Rows from block 2, named by matrix and row number. Rows with one number belong to one neuron. Each number is 50 + 12 x the weight over the matrix's rms, rounded and kept within 0 to 99. All counts start at 0.
# fc1: MLP up (model.blocks.2.mlp.fc1.weight, 1152x192), inputs 0-95
# fc2: MLP down (model.blocks.2.mlp.fc2.weight, 192x1152, transposed), outputs 0-95
fc1.343:44 35 42 59 62 49 54 30 32 65 33 41 44 58 51 68 42 53 58 69 45 52 53 45 55 25 56 30 46 61 74 41 28 44 72 54 45 52 30 50 48 50 46 57 55 55 20 75 09 28 36 33 59 46 69 29 44 38 45 58 40 31 29 66 39 32 35 63 37 52 66 44 34 26 71 61 69 21 79 61 26 46 57 33 26 52 43 48 20 75 55 00 65 57 19 30
fc2.343:51 71 47 51 42 57 41 62 59 61 54 50 72 56 43 14 66 95 44 36 36 48 36 46 51 78 51 52 46 48 46 47 40 38 47 34 59 51 50 51 64 34 60 65 38 75 32 67 57 48 79 67 55 43 40 46 56 69 47 35 39 58 24 42 44 59 51 44 66 63 07 30 43 60 41 62 27 55 37 38 52 51 60 50 43 57 52 31 76 55 70 74 65 54 66 67
fc1.344:43 44 60 55 47 46 62 57 53 51 62 60 59 39 54 42 53 57 57 49 39 55 52 52 55 57 36 53 54 47 42 57 40 54 43 58 53 52 59 45 49 48 58 59 41 45 51 47 40 43 40 65 53 50 45 45 67 46 37 50 58 41 55 57 55 47 44 38 45 53 52 38 53 41 49 53 47 59 49 32 36 65 55 54 40 63 63 58 37 46 61 35 54 57 47 56
fc2.344:54 45 47 50 47 53 52 50 48 53 50 56 55 56 49 54 50 49 54 49 43 48 46 48 45 51 48 50 46 53 44 47 56 49 48 50 51 45 51 49 51 51 52 55 51 43 50 47 51 55 44 44 51 50 54 51 49 51 52 48 43 53 50 51 49 47 52 48 53 51 52 51 48 56 44 49 44 46 49 53 52 48 47 51 54 51 48 51 51 45 50 53 54 49 48 43
fc1.345:32 58 43 58 36 78 45 47 55 61 51 21 33 53 61 58 71 54 45 60 62 28 58 53 56 37 38 66 45 48 50 70 53 61 43 78 49 63 49 66 36 59 23 42 37 66 54 54 58 60 55 51 54 61 51 44 80 62 45 52 55 44 30 39 23 66 60 52 39 39 29 63 50 21 42 35 53 26 72 61 30 35 53 50 25 47 57 52 60 57 52 59 30 52 44 50
fc2.345:60 61 46 44 84 54 54 39 54 49 37 63 69 63 68 63 35 54 51 71 45 26 37 58 49 67 52 50 38 65 45 27 38 44 58 50 42 55 40 34 53 64 57 45 59 66 36 51 51 60 51 28 66 37 31 68 83 29 43 76 51 35 67 41 56 54 59 44 53 56 86 20 70 66 50 48 54 97 44 17 18 82 50 63 69 56 38 62 30 47 52 57 52 52 68 52
fc1.346:36 54 38 67 22 54 34 42 60 56 51 47 44 60 65 76 37 52 80 72 51 53 45 38 58 42 40 46 63 52 49 43 81 48 46 47 40 39 55 52 66 52 58 46 30 47 42 53 44 58 55 60 54 36 43 32 50 70 62 69 55 36 63 49 60 51 46 70 34 55 45 56 63 41 74 63 70 63 51 34 18 34 52 53 48 54 50 51 37 33 66 67 55 44 78 57
fc2.346:76 48 48 45 31 49 27 48 51 49 44 64 66 29 40 47 68 40 34 40 40 45 48 44 70 80 33 40 52 56 28 32 34 71 71 51 51 33 46 54 56 52 70 46 33 54 69 43 65 47 53 45 69 53 63 55 52 49 24 36 59 67 48 67 50 31 66 72 53 61 46 79 52 47 59 63 31 55 19 41 37 40 60 47 44 59 44 36 38 38 52 33 72 69 57 47
fc1.347:47 40 49 62 67 47 54 42 46 72 60 43 48 51 50 45 64 53 46 41 43 43 57 58 64 44 39 41 51 48 60 34 47 59 42 72 53 67 42 65 60 46 35 54 36 42 46 41 51 27 61 59 48 58 48 30 66 50 41 54 44 47 52 39 53 37 47 60 49 55 48 50 49 58 62 59 54 52 52 49 49 25 52 46 47 45 42 49 59 41 59 51 58 60 31 51
fc2.347:46 64 54 50 41 53 49 51 44 55 46 50 51 57 49 50 45 45 50 50 55 52 49 46 35 60 46 49 47 46 52 51 54 50 50 40 53 48 51 50 48 52 56 49 52 55 55 52 36 47 49 49 52 49 43 51 44 48 45 46 50 49 44 54 59 35 57 43 50 49 46 46 52 57 52 53 50 48 46 57 52 57 52 47 57 48 45 46 48 40 49 53 48 43 50 50
fc1.348:45 50 57 58 48 44 50 45 60 43 42 54 52 53 57 50 40 52 58 58 41 51 54 48 44 37 44 54 64 55 48 48 48 48 41 57 52 54 48 45 54 56 45 57 51 53 58 50 48 49 54 53 52 43 52 56 44 45 59 44 51 55 48 54 47 52 46 59 54 48 47 56 59 49 47 42 61 44 46 54 48 48 44 55 43 46 48 48 44 50 45 50 48 50 53 52
fc2.348:51 50 49 51 49 49 52 51 52 50 50 51 51 50 50 50 51 51 51 51 50 49 51 50 51 49 51 50 50 51 50 50 51 50 50 49 50 49 50 51 50 49 49 51 49 50 50 49 50 50 51 50 50 49 49 49 51 50 50 50 50 51 50 51 50 50 49 50 50 51 50 49 50 48 50 50 50 48 50 50 49 51 49 50 50 52 51 51 51 50 51 51 49 50 50 50
fc1.349:57 59 53 52 53 45 48 45 46 55 58 55 51 46 51 47 41 59 61 46 48 39 60 52 45 41 47 49 51 50 53 47 34 45 44 43 45 43 49 54 47 54 44 55 46 45 48 55 50 56 49 55 60 41 49 50 47 44 51 43 42 51 54 54 46 47 48 46 48 45 56 49 49 51 49 38 57 53 44 57 50 50 41 47 60 42 55 46 55 45 60 45 50 39 54 50
fc2.349:46 47 50 51 47 55 48 51 51 54 49 49 52 58 48 50 50 49 53 47 48 55 52 49 50 47 50 50 50 51 52 45 51 49 51 53 52 54 49 49 53 49 53 52 52 53 51 53 50 51 54 49 51 53 47 50 53 43 50 51 46 51 48 50 51 50 52 49 51 49 48 48 52 55 51 45 46 52 51 56 51 52 51 50 52 54 49 47 49 53 49 49 48 53 50 53
fc1.350:30 56 49 55 42 53 47 44 61 63 49 51 56 32 52 42 53 74 55 43 56 53 43 59 56 54 31 44 55 60 59 47 48 55 41 61 29 44 49 59 64 41 35 48 42 40 29 50 41 39 46 64 49 61 58 29 63 44 56 41 63 57 76 47 54 42 63 65 58 46 44 25 60 72 46 49 52 56 58 47 32 50 50 39 65 52 51 54 57 59 75 54 50 56 56 49
fc2.350:48 52 50 52 48 43 48 59 46 50 50 41 48 62 50 49 47 37 59 51 47 53 47 43 69 55 53 42 59 43 51 53 52 52 50 39 42 63 41 31 50 45 54 40 49 43 51 39 49 61 45 50 43 42 51 51 52 61 55 45 55 50 47 57 56 65 45 36 48 42 39 50 62 40 42 51 54 40 44 72 68 45 68 46 41 50 48 42 48 46 34 49 49 50 55 49
fc1.351:54 50 51 43 36 41 52 46 57 53 45 43 56 62 55 46 43 56 53 48 48 43 52 40 61 46 52 44 50 40 55 54 47 52 41 54 59 45 52 45 54 41 51 55 53 55 50 44 39 50 47 60 46 52 48 55 48 48 48 50 43 45 47 47 60 42 49 40 40 42 41 57 46 52 64 48 59 54 52 54 50 49 55 58 56 53 44 54 47 42 44 60 53 48 47 53
fc2.351:46 46 49 53 55 49 53 50 49 49 50 52 51 48 51 46 52 50 52 49 51 50 50 51 44 51 50 47 52 48 51 47 52 51 52 51 49 48 48 53 49 49 50 52 53 50 47 51 48 49 49 50 50 56 54 52 51 53 47 50 54 55 55 50 48 54 48 55 49 52 51 49 47 56 49 55 47 49 54 47 47 55 52 50 46 50 46 50 47 51 56 51 52 44 50 52
fc1.352:19 42 37 67 60 59 38 59 65 49 71 48 28 38 53 50 19 71 59 50 66 67 55 44 55 38 45 56 45 56 58 49 45 54 39 41 49 57 49 62 50 45 46 39 36 64 51 76 64 27 60 60 65 45 41 36 49 45 47 44 59 34 64 46 50 41 53 60 49 47 29 35 43 58 62 41 58 42 53 36 36 30 51 52 59 60 56 70 60 60 65 31 37 66 73 48
fc2.352:45 50 67 38 29 67 69 55 32 52 49 40 44 60 61 53 41 45 54 56 49 49 51 38 35 36 61 60 53 50 61 58 72 30 41 44 53 44 44 24 48 52 41 55 42 48 67 42 55 69 32 54 40 31 49 56 30 52 73 60 48 64 41 54 56 57 32 70 37 52 51 53 62 61 39 50 70 68 22 71 55 35 55 59 58 33 43 16 45 49 47 43 61 30 35 57
fc1.353:41 66 38 55 51 59 62 53 63 66 44 17 39 85 52 68 51 44 67 52 45 35 63 46 77 54 41 38 54 50 50 43 30 48 53 40 50 58 45 16 50 34 50 43 37 53 54 46 38 51 46 43 36 39 23 50 61 44 53 53 24 54 39 53 62 56 26 55 47 65 29 41 47 41 68 42 50 58 49 46 27 35 48 38 75 51 44 72 38 47 51 36 60 34 51 46
fc2.353:40 33 07 49 67 66 31 36 48 43 30 55 27 39 47 54 58 30 60 64 29 88 53 47 59 44 15 42 53 56 42 45 35 50 76 29 59 55 29 69 47 58 59 37 50 57 78 66 19 36 43 45 52 47 78 46 62 26 32 48 55 39 50 57 42 45 61 57 34 43 37 57 58 50 67 79 37 53 44 50 77 61 50 47 55 57 63 61 66 60 48 66 26 22 40 74
fc1.354:48 59 50 45 52 68 57 56 63 57 58 74 54 35 62 56 45 59 38 49 52 72 70 40 56 56 30 55 64 63 30 41 50 29 51 44 54 52 56 58 60 46 36 42 39 53 64 56 30 47 40 53 42 41 54 57 50 51 25 68 55 45 37 48 45 61 61 36 41 55 47 42 69 40 42 35 47 28 39 36 43 60 63 67 57 52 48 52 64 66 54 64 72 60 65 44
fc2.354:54 57 47 50 40 40 35 51 53 42 41 42 54 54 44 60 48 52 68 55 52 42 38 50 56 53 54 47 46 46 54 60 47 57 38 50 51 46 49 30 44 50 47 54 52 37 43 56 43 62 44 60 55 50 43 52 64 42 50 45 45 55 61 40 65 49 43 62 48 48 62 40 48 34 52 37 53 60 59 37 18 38 45 52 49 46 62 53 47 53 50 46 52 45 40 51
fc1.355:35 29 54 39 46 52 54 46 50 47 66 26 34 49 63 45 67 59 63 64 60 40 62 49 50 35 39 50 50 58 49 53 66 44 53 52 52 54 32 52 55 58 55 47 51 47 59 77 51 46 47 38 61 49 51 37 41 61 26 64 50 66 50 43 44 60 43 72 27 55 42 47 51 62 57 65 52 53 40 46 62 58 58 57 54 41 56 40 48 47 58 48 57 48 65 47
fc2.355:53 53 54 46 59 51 44 36 61 49 57 43 40 63 48 47 59 45 49 54 50 68 50 48 69 49 39 43 59 47 45 43 48 41 51 47 54 52 34 59 43 50 42 45 43 48 54 49 38 56 59 56 17 68 54 49 63 41 53 52 64 46 55 60 50 43 44 41 48 47 41 50 47 32 57 55 50 63 45 75 61 53 46 48 46 31 42 55 65 46 42 25 57 40 49 52
fc1.356:47 63 63 29 43 45 36 26 29 73 57 39 53 46 47 56 60 42 59 44 44 31 40 32 68 64 64 12 54 49 54 50 07 46 65 57 35 45 45 25 49 43 38 40 46 62 35 44 38 29 56 62 56 45 72 35 38 36 33 41 23 50 73 44 59 66 48 72 53 37 77 42 46 55 72 39 50 45 61 42 35 25 54 36 67 39 31 26 51 60 59 57 57 49 47 29
fc2.356:57 47 53 45 43 50 44 38 16 69 41 36 63 78 58 63 39 50 32 47 59 59 44 40 34 38 39 53 45 59 61 22 32 52 48 49 32 25 44 39 52 65 57 47 57 21 56 52 78 49 26 30 84 37 51 44 36 47 44 32 52 31 31 56 48 49 52 58 43 52 38 68 48 66 40 27 49 34 40 30 56 22 38 51 45 47 50 54 45 51 36 63 41 60 52 34
fc1.357:46 53 59 39 49 72 55 50 43 51 62 55 35 49 66 37 81 47 52 51 46 15 66 64 57 39 19 57 43 60 48 62 47 38 70 60 38 67 35 44 65 49 39 30 29 62 47 68 48 51 54 65 41 41 39 32 73 59 20 47 56 47 63 63 26 46 46 60 37 42 38 42 68 72 88 56 29 30 50 54 45 34 45 56 61 60 55 63 48 69 73 66 23 53 52 61
fc2.357:62 53 73 41 67 51 36 43 39 34 57 68 58 96 62 68 54 28 76 53 22 66 56 49 40 55 51 52 21 56 52 31 31 47 33 48 55 45 40 48 59 44 67 71 47 47 72 29 37 38 46 49 58 53 39 47 61 48 51 51 55 40 34 53 48 46 31 38 46 46 97 43 51 49 50 49 77 74 36 65 21 76 65 49 51 46 41 60 59 48 23 40 53 71 24 36
fc1.358:23 52 54 56 27 43 39 44 48 45 38 25 24 47 47 44 60 45 48 51 59 45 62 35 48 50 20 46 59 50 54 56 54 50 46 53 59 58 50 56 53 61 60 33 45 30 61 52 58 31 51 43 44 31 49 52 46 63 66 49 47 37 44 52 50 46 48 46 39 54 28 63 55 41 67 44 51 48 32 44 26 62 47 63 50 60 64 43 50 59 65 54 33 50 51 51
fc2.358:22 31 60 50 38 72 66 59 35 40 33 54 47 28 33 68 55 55 33 55 32 72 43 36 17 84 74 55 37 35 55 35 37 56 34 17 56 34 41 50 67 59 51 36 39 38 50 21 27 51 42 39 59 49 66 47 61 44 42 55 51 62 43 39 84 71 63 58 55 57 58 28 53 49 33 26 49 46 37 70 36 63 54 50 56 55 53 51 53 42 05 57 68 64 61 48
fc1.359:35 49 46 49 53 45 59 46 53 45 53 42 36 38 51 48 61 42 44 50 41 65 45 44 54 38 29 32 53 43 55 47 49 46 44 65 43 50 58 42 38 43 51 47 63 34 46 47 32 38 48 57 56 52 38 52 51 42 49 43 37 56 55 55 54 60 46 48 46 42 45 55 51 45 63 46 44 46 54 59 44 55 50 45 50 45 52 50 41 53 58 44 52 43 44 62
fc2.359:53 55 55 55 56 56 64 48 51 58 50 47 60 35 49 59 36 41 56 51 53 62 54 59 52 42 39 63 48 53 49 42 49 53 49 47 61 43 49 65 47 53 47 55 51 52 56 31 49 52 51 46 44 62 39 47 63 54 50 45 59 58 56 59 47 39 44 39 55 49 47 51 44 54 44 55 56 57 45 64 65 55 52 47 48 41 52 52 58 54 53 49 55 56 51 56
fc1.360:33 58 31 59 43 70 20 45 32 57 51 46 38 45 78 68 36 35 46 57 50 65 47 40 40 28 39 41 53 53 59 51 48 48 38 41 20 30 43 37 55 58 58 47 36 17 45 40 32 35 36 46 16 54 25 39 39 57 48 44 35 27 52 54 72 36 53 72 43 44 22 49 59 45 74 63 51 26 44 55 40 27 41 54 62 56 42 64 60 44 57 25 31 55 21 57
fc2.360:37 52 39 64 34 39 46 59 53 52 71 58 35 58 63 50 49 52 48 53 56 50 49 21 20 38 42 46 69 50 66 48 44 37 33 70 33 30 65 41 33 71 45 54 60 50 34 81 60 36 33 60 57 30 52 62 41 69 86 58 37 28 36 64 55 37 38 34 48 39 60 68 29 47 62 41 60 16 43 34 88 16 39 58 46 42 42 61 73 66 24 63 24 48 22 72
fc1.361:44 42 24 49 34 57 56 55 50 62 64 64 44 72 45 48 39 64 46 41 33 41 51 31 51 54 31 40 59 52 49 65 50 57 41 70 37 50 57 66 45 44 37 43 38 43 41 69 64 35 53 51 45 29 31 41 59 48 42 54 39 50 53 31 41 69 61 37 37 39 49 57 80 91 59 15 27 53 48 43 72 55 53 65 24 39 32 35 39 41 43 46 10 72 32 43
fc2.361:66 22 36 36 74 46 44 49 27 46 46 33 61 39 50 26 53 65 30 40 40 71 52 31 29 28 52 66 71 53 56 61 66 46 72 35 54 56 65 53 37 46 52 80 62 46 48 63 55 62 53 32 80 38 38 70 36 57 49 43 50 35 26 56 42 56 49 40 68 33 56 55 37 21 47 44 32 19 50 48 97 28 58 62 46 65 42 14 77 42 54 77 43 34 26 56
fc1.362:34 57 39 61 59 62 64 30 71 56 62 57 45 63 59 40 83 49 67 44 55 45 65 62 65 63 35 55 56 62 36 72 26 53 50 60 46 63 41 58 64 63 42 66 34 67 45 60 44 37 55 53 56 51 39 45 77 50 47 45 63 38 40 57 25 59 61 62 52 58 32 50 65 65 64 45 56 58 38 50 46 60 50 57 54 45 53 60 44 62 50 55 63 47 61 41
fc2.362:66 39 59 58 70 50 43 44 49 28 59 58 40 69 46 54 61 49 47 61 48 52 45 53 34 41 44 59 55 65 47 48 58 51 53 47 49 52 37 31 68 51 46 57 60 60 48 44 39 49 52 66 56 42 62 36 62 56 52 51 57 74 52 40 56 58 51 31 57 59 77 56 46 55 39 41 69 73 61 55 61 72 55 56 54 44 40 30 51 43 44 50 60 45 60 59
fc1.363:49 16 58 36 52 55 54 45 61 56 59 54 50 39 58 47 58 59 60 62 57 55 60 39 63 32 40 41 58 55 56 47 45 48 59 45 47 59 49 40 56 52 33 42 56 55 57 57 38 30 46 43 47 42 56 26 57 45 43 61 34 40 38 50 44 54 48 56 45 64 60 56 73 47 51 45 34 53 47 34 49 43 50 45 58 57 56 33 62 62 47 46 58 55 69 57
fc2.363:47 58 44 56 66 47 46 49 49 38 47 52 50 71 40 44 54 48 38 42 44 77 52 55 54 54 33 43 60 50 39 45 62 44 52 44 59 45 60 49 55 54 54 53 36 47 55 53 27 73 50 59 42 63 24 66 70 48 50 43 55 44 46 52 49 38 43 28 61 53 56 42 53 41 53 43 59 49 52 40 61 61 55 52 37 51 47 55 51 46 59 38 54 34 66 62
fc1.364:61 51 55 46 61 39 45 42 50 60 49 40 50 53 47 46 57 50 42 45 45 47 52 57 42 53 48 46 54 44 49 53 54 56 53 51 53 43 53 48 56 57 57 54 45 38 45 39 52 61 41 51 61 49 45 35 55 39 47 60 43 55 43 57 59 47 44 58 45 56 53 49 55 46 54 44 55 55 58 40 43 42 44 43 56 45 61 53 57 50 53 43 49 45 40 49
fc2.364:49 53 55 46 52 49 46 50 50 48 52 49 48 45 54 50 42 48 53 45 53 57 48 52 44 51 51 48 52 54 48 50 51 52 48 53 55 50 53 44 48 51 49 48 49 51 49 56 53 47 46 43 49 46 53 51 41 55 49 53 53 48 50 47 46 44 52 48 53 42 59 51 52 58 46 61 53 53 53 53 48 54 48 50 48 49 53 43 49 41 52 49 54 53 49 56
fc1.365:59 53 49 58 46 42 57 36 42 52 48 49 53 43 57 40 63 47 48 47 54 44 45 56 67 43 49 45 56 51 56 64 45 43 42 61 42 47 39 55 33 51 40 54 64 30 46 59 44 36 54 53 47 52 65 46 59 49 44 63 42 54 48 49 44 47 49 56 43 45 58 59 48 46 48 48 43 45 69 61 52 57 37 51 29 51 42 45 52 58 61 57 44 45 34 39
fc2.365:49 41 48 55 61 54 39 48 47 45 53 49 48 54 47 57 49 49 46 53 49 48 51 56 49 53 53 56 48 53 50 48 47 56 49 54 53 48 49 45 47 47 45 48 51 52 46 47 55 45 48 46 49 56 56 54 53 59 51 50 59 46 62 41 50 50 46 56 56 48 63 47 51 36 55 49 50 45 54 37 46 57 52 53 57 48 51 55 51 43 49 42 57 42 64 58
fc1.366:32 40 33 38 59 61 47 60 40 44 45 44 63 36 57 60 52 51 51 46 60 52 67 49 44 49 55 41 45 57 49 52 41 29 56 83 58 60 47 55 66 60 27 54 41 52 44 74 40 48 53 49 56 44 52 60 58 44 38 63 58 62 54 48 49 64 64 53 41 45 58 44 53 62 57 57 58 37 42 49 56 59 56 61 39 46 48 36 54 56 41 51 47 62 50 47
fc2.366:62 46 65 56 62 34 52 52 54 48 45 52 54 60 43 52 60 50 45 68 41 66 49 54 50 28 50 55 49 42 53 53 54 49 53 40 55 51 52 52 49 50 45 54 60 49 50 41 40 49 51 46 46 48 56 43 60 52 49 57 46 52 52 60 62 41 48 41 53 57 47 53 48 23 45 63 52 68 50 46 46 53 53 42 55 37 49 56 64 50 65 41 62 45 48 40
fc1.367:55 35 53 51 21 53 59 46 44 51 33 45 16 42 46 77 41 46 66 60 64 36 42 55 59 27 58 48 49 45 61 62 48 44 45 61 45 42 49 44 61 55 58 56 49 34 37 74 52 35 55 53 51 35 50 55 04 50 53 44 26 45 32 56 53 66 42 62 54 47 33 52 51 78 56 53 38 35 48 35 48 49 37 69 57 50 64 66 39 58 57 28 38 85 51 55
fc2.367:24 40 51 38 29 49 49 51 44 38 28 68 59 56 48 56 81 46 62 37 68 65 41 61 50 61 46 49 59 39 45 62 63 52 47 44 70 55 45 28 46 40 53 53 45 35 40 71 41 61 71 49 50 65 29 73 74 36 50 42 45 53 47 35 52 42 22 47 66 61 64 44 40 81 74 36 51 63 78 30 28 56 46 71 37 48 72 44 56 76 44 43 48 44 43 39
fc1.368:46 18 47 53 33 59 21 71 64 52 66 38 55 56 51 81 71 61 65 63 32 50 57 51 63 45 45 44 55 46 45 67 50 29 65 79 35 64 53 64 54 51 48 38 52 28 32 38 44 40 30 72 39 20 38 25 37 75 47 58 44 59 71 16 27 58 28 71 39 35 61 25 46 49 52 40 65 58 70 40 65 33 68 39 34 39 51 41 49 63 58 66 50 51 35 64
fc2.368:41 74 44 50 33 51 21 82 69 55 53 50 53 52 48 66 63 55 68 62 37 54 54 57 43 49 49 74 57 51 66 39 61 57 27 51 55 70 47 63 27 57 79 47 72 42 28 50 36 53 37 43 50 39 64 39 33 81 75 51 46 55 44 26 32 59 24 34 64 13 31 24 45 46 52 43 69 67 73 35 67 77 52 35 48 37 35 44 39 69 53 34 44 40 43 53
fc1.369:33 35 29 53 35 49 47 29 63 54 63 44 46 75 39 72 55 30 50 48 47 47 55 43 70 77 33 46 50 45 54 37 64 47 45 56 55 69 36 69 40 55 40 57 40 40 46 43 65 52 43 19 39 51 46 63 55 70 65 57 29 36 45 05 57 53 29 48 48 44 37 67 69 50 38 20 26 12 42 47 23 44 46 53 60 51 56 70 61 69 46 80 31 57 40 00
fc2.369:42 67 60 62 43 38 78 44 43 72 47 53 62 42 47 60 35 44 41 49 42 54 53 33 68 47 67 44 53 43 35 39 45 35 32 81 70 53 64 41 47 53 45 48 49 40 42 51 57 45 50 63 61 57 41 55 45 31 61 52 42 61 36 58 50 63 63 23 54 39 61 76 50 70 45 58 81 36 43 54 48 21 44 52 23 52 63 36 69 33 36 62 20 64 49 56
fc1.370:47 51 51 34 51 48 53 49 67 63 61 50 52 69 59 65 61 38 60 56 46 32 57 39 66 39 57 48 51 51 52 63 37 39 38 64 41 59 46 57 57 47 34 46 51 53 40 49 23 48 41 64 47 35 63 38 47 55 33 47 32 39 57 44 49 49 50 43 44 33 38 62 50 61 69 58 42 41 52 34 42 53 44 46 50 36 68 62 48 40 51 64 47 55 38 33
fc2.370:44 51 35 43 38 66 38 57 57 65 52 38 39 54 52 47 52 54 52 52 40 35 55 51 55 39 35 39 57 56 56 66 40 50 47 57 43 58 52 69 48 49 40 46 43 40 44 60 31 37 46 54 46 47 37 51 31 54 43 53 35 46 49 44 41 60 42 72 48 43 38 60 57 70 52 41 57 37 58 43 49 46 53 54 52 38 54 65 34 49 61 34 43 72 44 48
fc1.371:42 40 42 41 35 61 31 46 62 57 57 71 47 33 50 76 26 60 71 56 19 52 61 45 30 68 27 29 60 46 60 59 52 43 34 49 52 53 65 32 49 41 27 54 36 41 58 42 40 44 45 57 34 24 33 60 57 60 55 47 44 46 71 58 52 52 59 60 59 50 61 75 62 54 57 42 50 43 44 34 50 48 64 51 50 54 49 60 47 56 44 67 78 46 55 36
fc2.371:63 51 60 57 38 63 53 39 56 51 38 53 43 87 66 59 65 45 56 57 50 46 48 51 58 34 66 56 56 37 50 50 46 71 51 61 52 39 42 38 42 48 62 56 50 41 48 41 62 60 43 27 45 47 71 52 28 45 54 60 66 46 65 42 62 43 34 50 43 45 59 44 63 53 48 48 68 38 45 46 47 50 51 51 62 36 44 40 31 49 44 21 53 46 64 42
fc1.372:15 48 42 46 21 37 37 47 34 47 53 67 28 63 60 43 40 51 54 56 46 55 45 49 49 62 27 32 67 54 55 58 27 45 60 81 49 51 53 61 45 46 63 39 49 45 46 83 63 49 47 76 41 22 55 40 47 63 31 37 31 39 58 38 43 54 65 31 46 50 56 48 69 71 50 27 33 50 62 07 74 38 52 60 41 51 54 49 51 43 59 55 24 79 30 60
fc2.372:74 32 43 48 79 66 28 42 55 50 42 30 62 28 39 33 71 58 53 44 25 45 52 47 43 26 56 50 66 52 36 50 44 39 78 21 53 71 70 55 34 63 55 69 65 60 63 31 51 69 57 31 84 41 18 65 82 31 54 36 58 53 49 58 28 73 52 77 74 33 47 81 55 35 28 35 27 52 29 30 98 41 60 52 28 50 48 24 48 61 57 68 36 23 59 70
fc1.373:36 49 46 54 30 61 52 46 60 56 46 48 16 44 70 54 51 51 50 55 59 19 58 56 34 22 49 48 49 67 65 85 41 39 37 52 33 60 37 48 42 77 65 65 47 63 26 47 46 32 37 58 45 46 31 49 34 52 48 64 48 28 22 57 57 59 62 57 30 46 59 57 54 74 64 56 53 52 69 52 53 69 41 55 48 56 73 70 30 63 49 28 69 75 31 52
fc2.373:65 60 49 40 49 44 60 29 23 48 48 60 65 65 55 40 40 48 50 45 70 73 30 37 20 70 55 41 48 55 46 44 60 37 73 33 42 30 72 39 37 44 58 57 49 47 56 47 40 64 64 37 49 48 21 71 36 47 37 50 65 63 41 52 45 34 49 49 44 57 57 39 52 21 58 62 60 51 40 52 25 45 46 58 74 42 46 52 53 39 60 43 29 35 49 77
fc1.374:44 47 54 52 30 44 57 43 69 60 41 49 32 41 41 55 42 63 39 60 50 53 61 53 50 48 56 51 58 50 39 62 72 45 43 59 67 59 49 65 48 62 48 65 60 54 61 71 49 58 55 46 48 35 54 58 46 46 61 56 43 58 42 44 49 59 65 51 44 42 59 74 52 71 31 39 55 49 48 46 55 56 53 44 48 53 71 60 52 56 58 35 46 58 60 42
fc2.374:45 56 54 52 37 64 41 52 31 51 39 40 38 58 43 40 65 47 47 50 39 75 42 48 34 62 69 56 30 56 71 52 47 58 39 50 60 51 46 35 51 45 43 56 49 43 49 59 37 47 49 45 52 56 60 41 38 47 52 52 53 46 42 39 37 47 56 58 52 51 49 42 52 49 67 52 35 43 46 62 63 35 49 54 75 44 46 49 50 46 17 61 53 53 47 37
fc1.375:39 71 44 44 38 54 27 60 63 45 57 42 49 44 62 52 67 53 39 59 59 40 67 48 49 49 50 37 60 50 63 48 66 37 53 64 33 45 49 53 69 49 49 48 46 37 48 55 64 62 43 56 46 40 50 55 50 63 57 51 59 47 57 52 65 76 38 53 49 36 62 47 57 75 35 58 46 26 40 22 62 47 65 59 56 50 55 77 65 53 62 52 36 55 56 30
fc2.375:50 52 37 46 44 50 69 47 44 40 63 56 40 50 60 60 27 61 43 53 62 55 49 54 36 51 29 49 55 54 56 63 29 42 53 32 40 50 39 58 51 57 45 60 54 51 67 39 37 39 42 43 45 41 45 37 56 64 44 54 43 30 61 52 49 58 67 57 44 51 54 49 48 59 73 17 55 58 41 48 44 48 52 48 65 76 40 50 49 73 70 55 65 62 27 75
fc1.376:28 44 44 34 37 62 53 46 46 45 68 44 46 63 60 62 63 52 60 49 43 49 49 58 51 35 42 42 65 54 41 46 21 47 49 48 59 37 53 59 49 60 54 56 57 42 59 59 56 31 48 61 56 54 31 31 65 68 42 58 41 52 46 48 46 52 38 33 50 34 53 37 51 54 44 27 56 26 74 58 41 32 42 43 28 41 77 38 59 61 39 37 22 58 14 51
fc2.376:50 45 56 48 54 46 75 55 52 46 42 55 55 35 48 52 56 55 61 49 46 33 53 69 61 62 62 44 36 50 57 42 29 49 55 43 49 51 49 67 45 53 46 59 48 44 52 32 51 44 53 55 78 51 32 51 38 46 55 43 67 43 54 49 38 40 45 48 53 60 53 52 52 64 67 49 42 77 43 43 26 48 54 52 51 47 64 70 53 52 34 42 60 35 61 48
fc1.377:60 45 77 41 64 62 33 50 52 46 47 62 44 40 62 42 35 47 55 52 38 41 51 28 62 49 49 55 54 64 71 66 63 47 37 36 43 56 53 73 47 47 50 52 48 60 40 65 39 50 40 32 61 46 49 37 28 53 42 67 43 38 52 46 56 47 31 79 42 51 41 62 41 46 46 38 60 51 60 29 56 52 59 55 47 48 56 39 30 43 51 23 51 47 67 37
fc2.377:72 53 42 49 51 59 34 49 59 49 45 53 52 81 52 66 67 39 65 51 54 49 59 58 81 42 17 43 36 59 41 52 61 50 59 76 55 50 50 62 62 59 44 51 52 58 54 60 37 31 40 29 48 61 53 57 63 42 42 51 55 53 44 45 38 35 51 41 56 51 56 33 59 32 50 46 33 66 32 54 57 42 49 44 39 50 43 52 46 45 48 70 62 36 42 37
fc1.378:55 43 58 41 58 58 58 52 62 51 52 58 40 52 55 59 44 42 57 65 39 52 49 52 39 43 37 54 57 47 53 47 36 40 53 62 58 44 55 43 44 58 49 51 49 62 57 48 33 31 51 43 55 43 61 42 45 58 39 46 30 43 49 51 52 46 51 67 48 43 57 64 55 39 46 43 44 38 57 43 51 50 41 46 58 44 46 37 60 42 50 41 47 58 54 36
fc2.378:49 53 43 53 50 39 44 47 51 46 53 53 50 44 50 52 53 45 50 55 42 49 50 46 43 43 49 44 55 54 48 45 44 48 50 50 46 47 59 39 53 49 57 46 45 47 48 40 54 51 49 52 49 46 54 45 52 54 46 48 62 55 54 50 50 53 49 59 48 47 57 53 58 49 49 49 49 50 54 51 38 46 51 45 42 46 49 58 51 48 61 47 46 54 50 44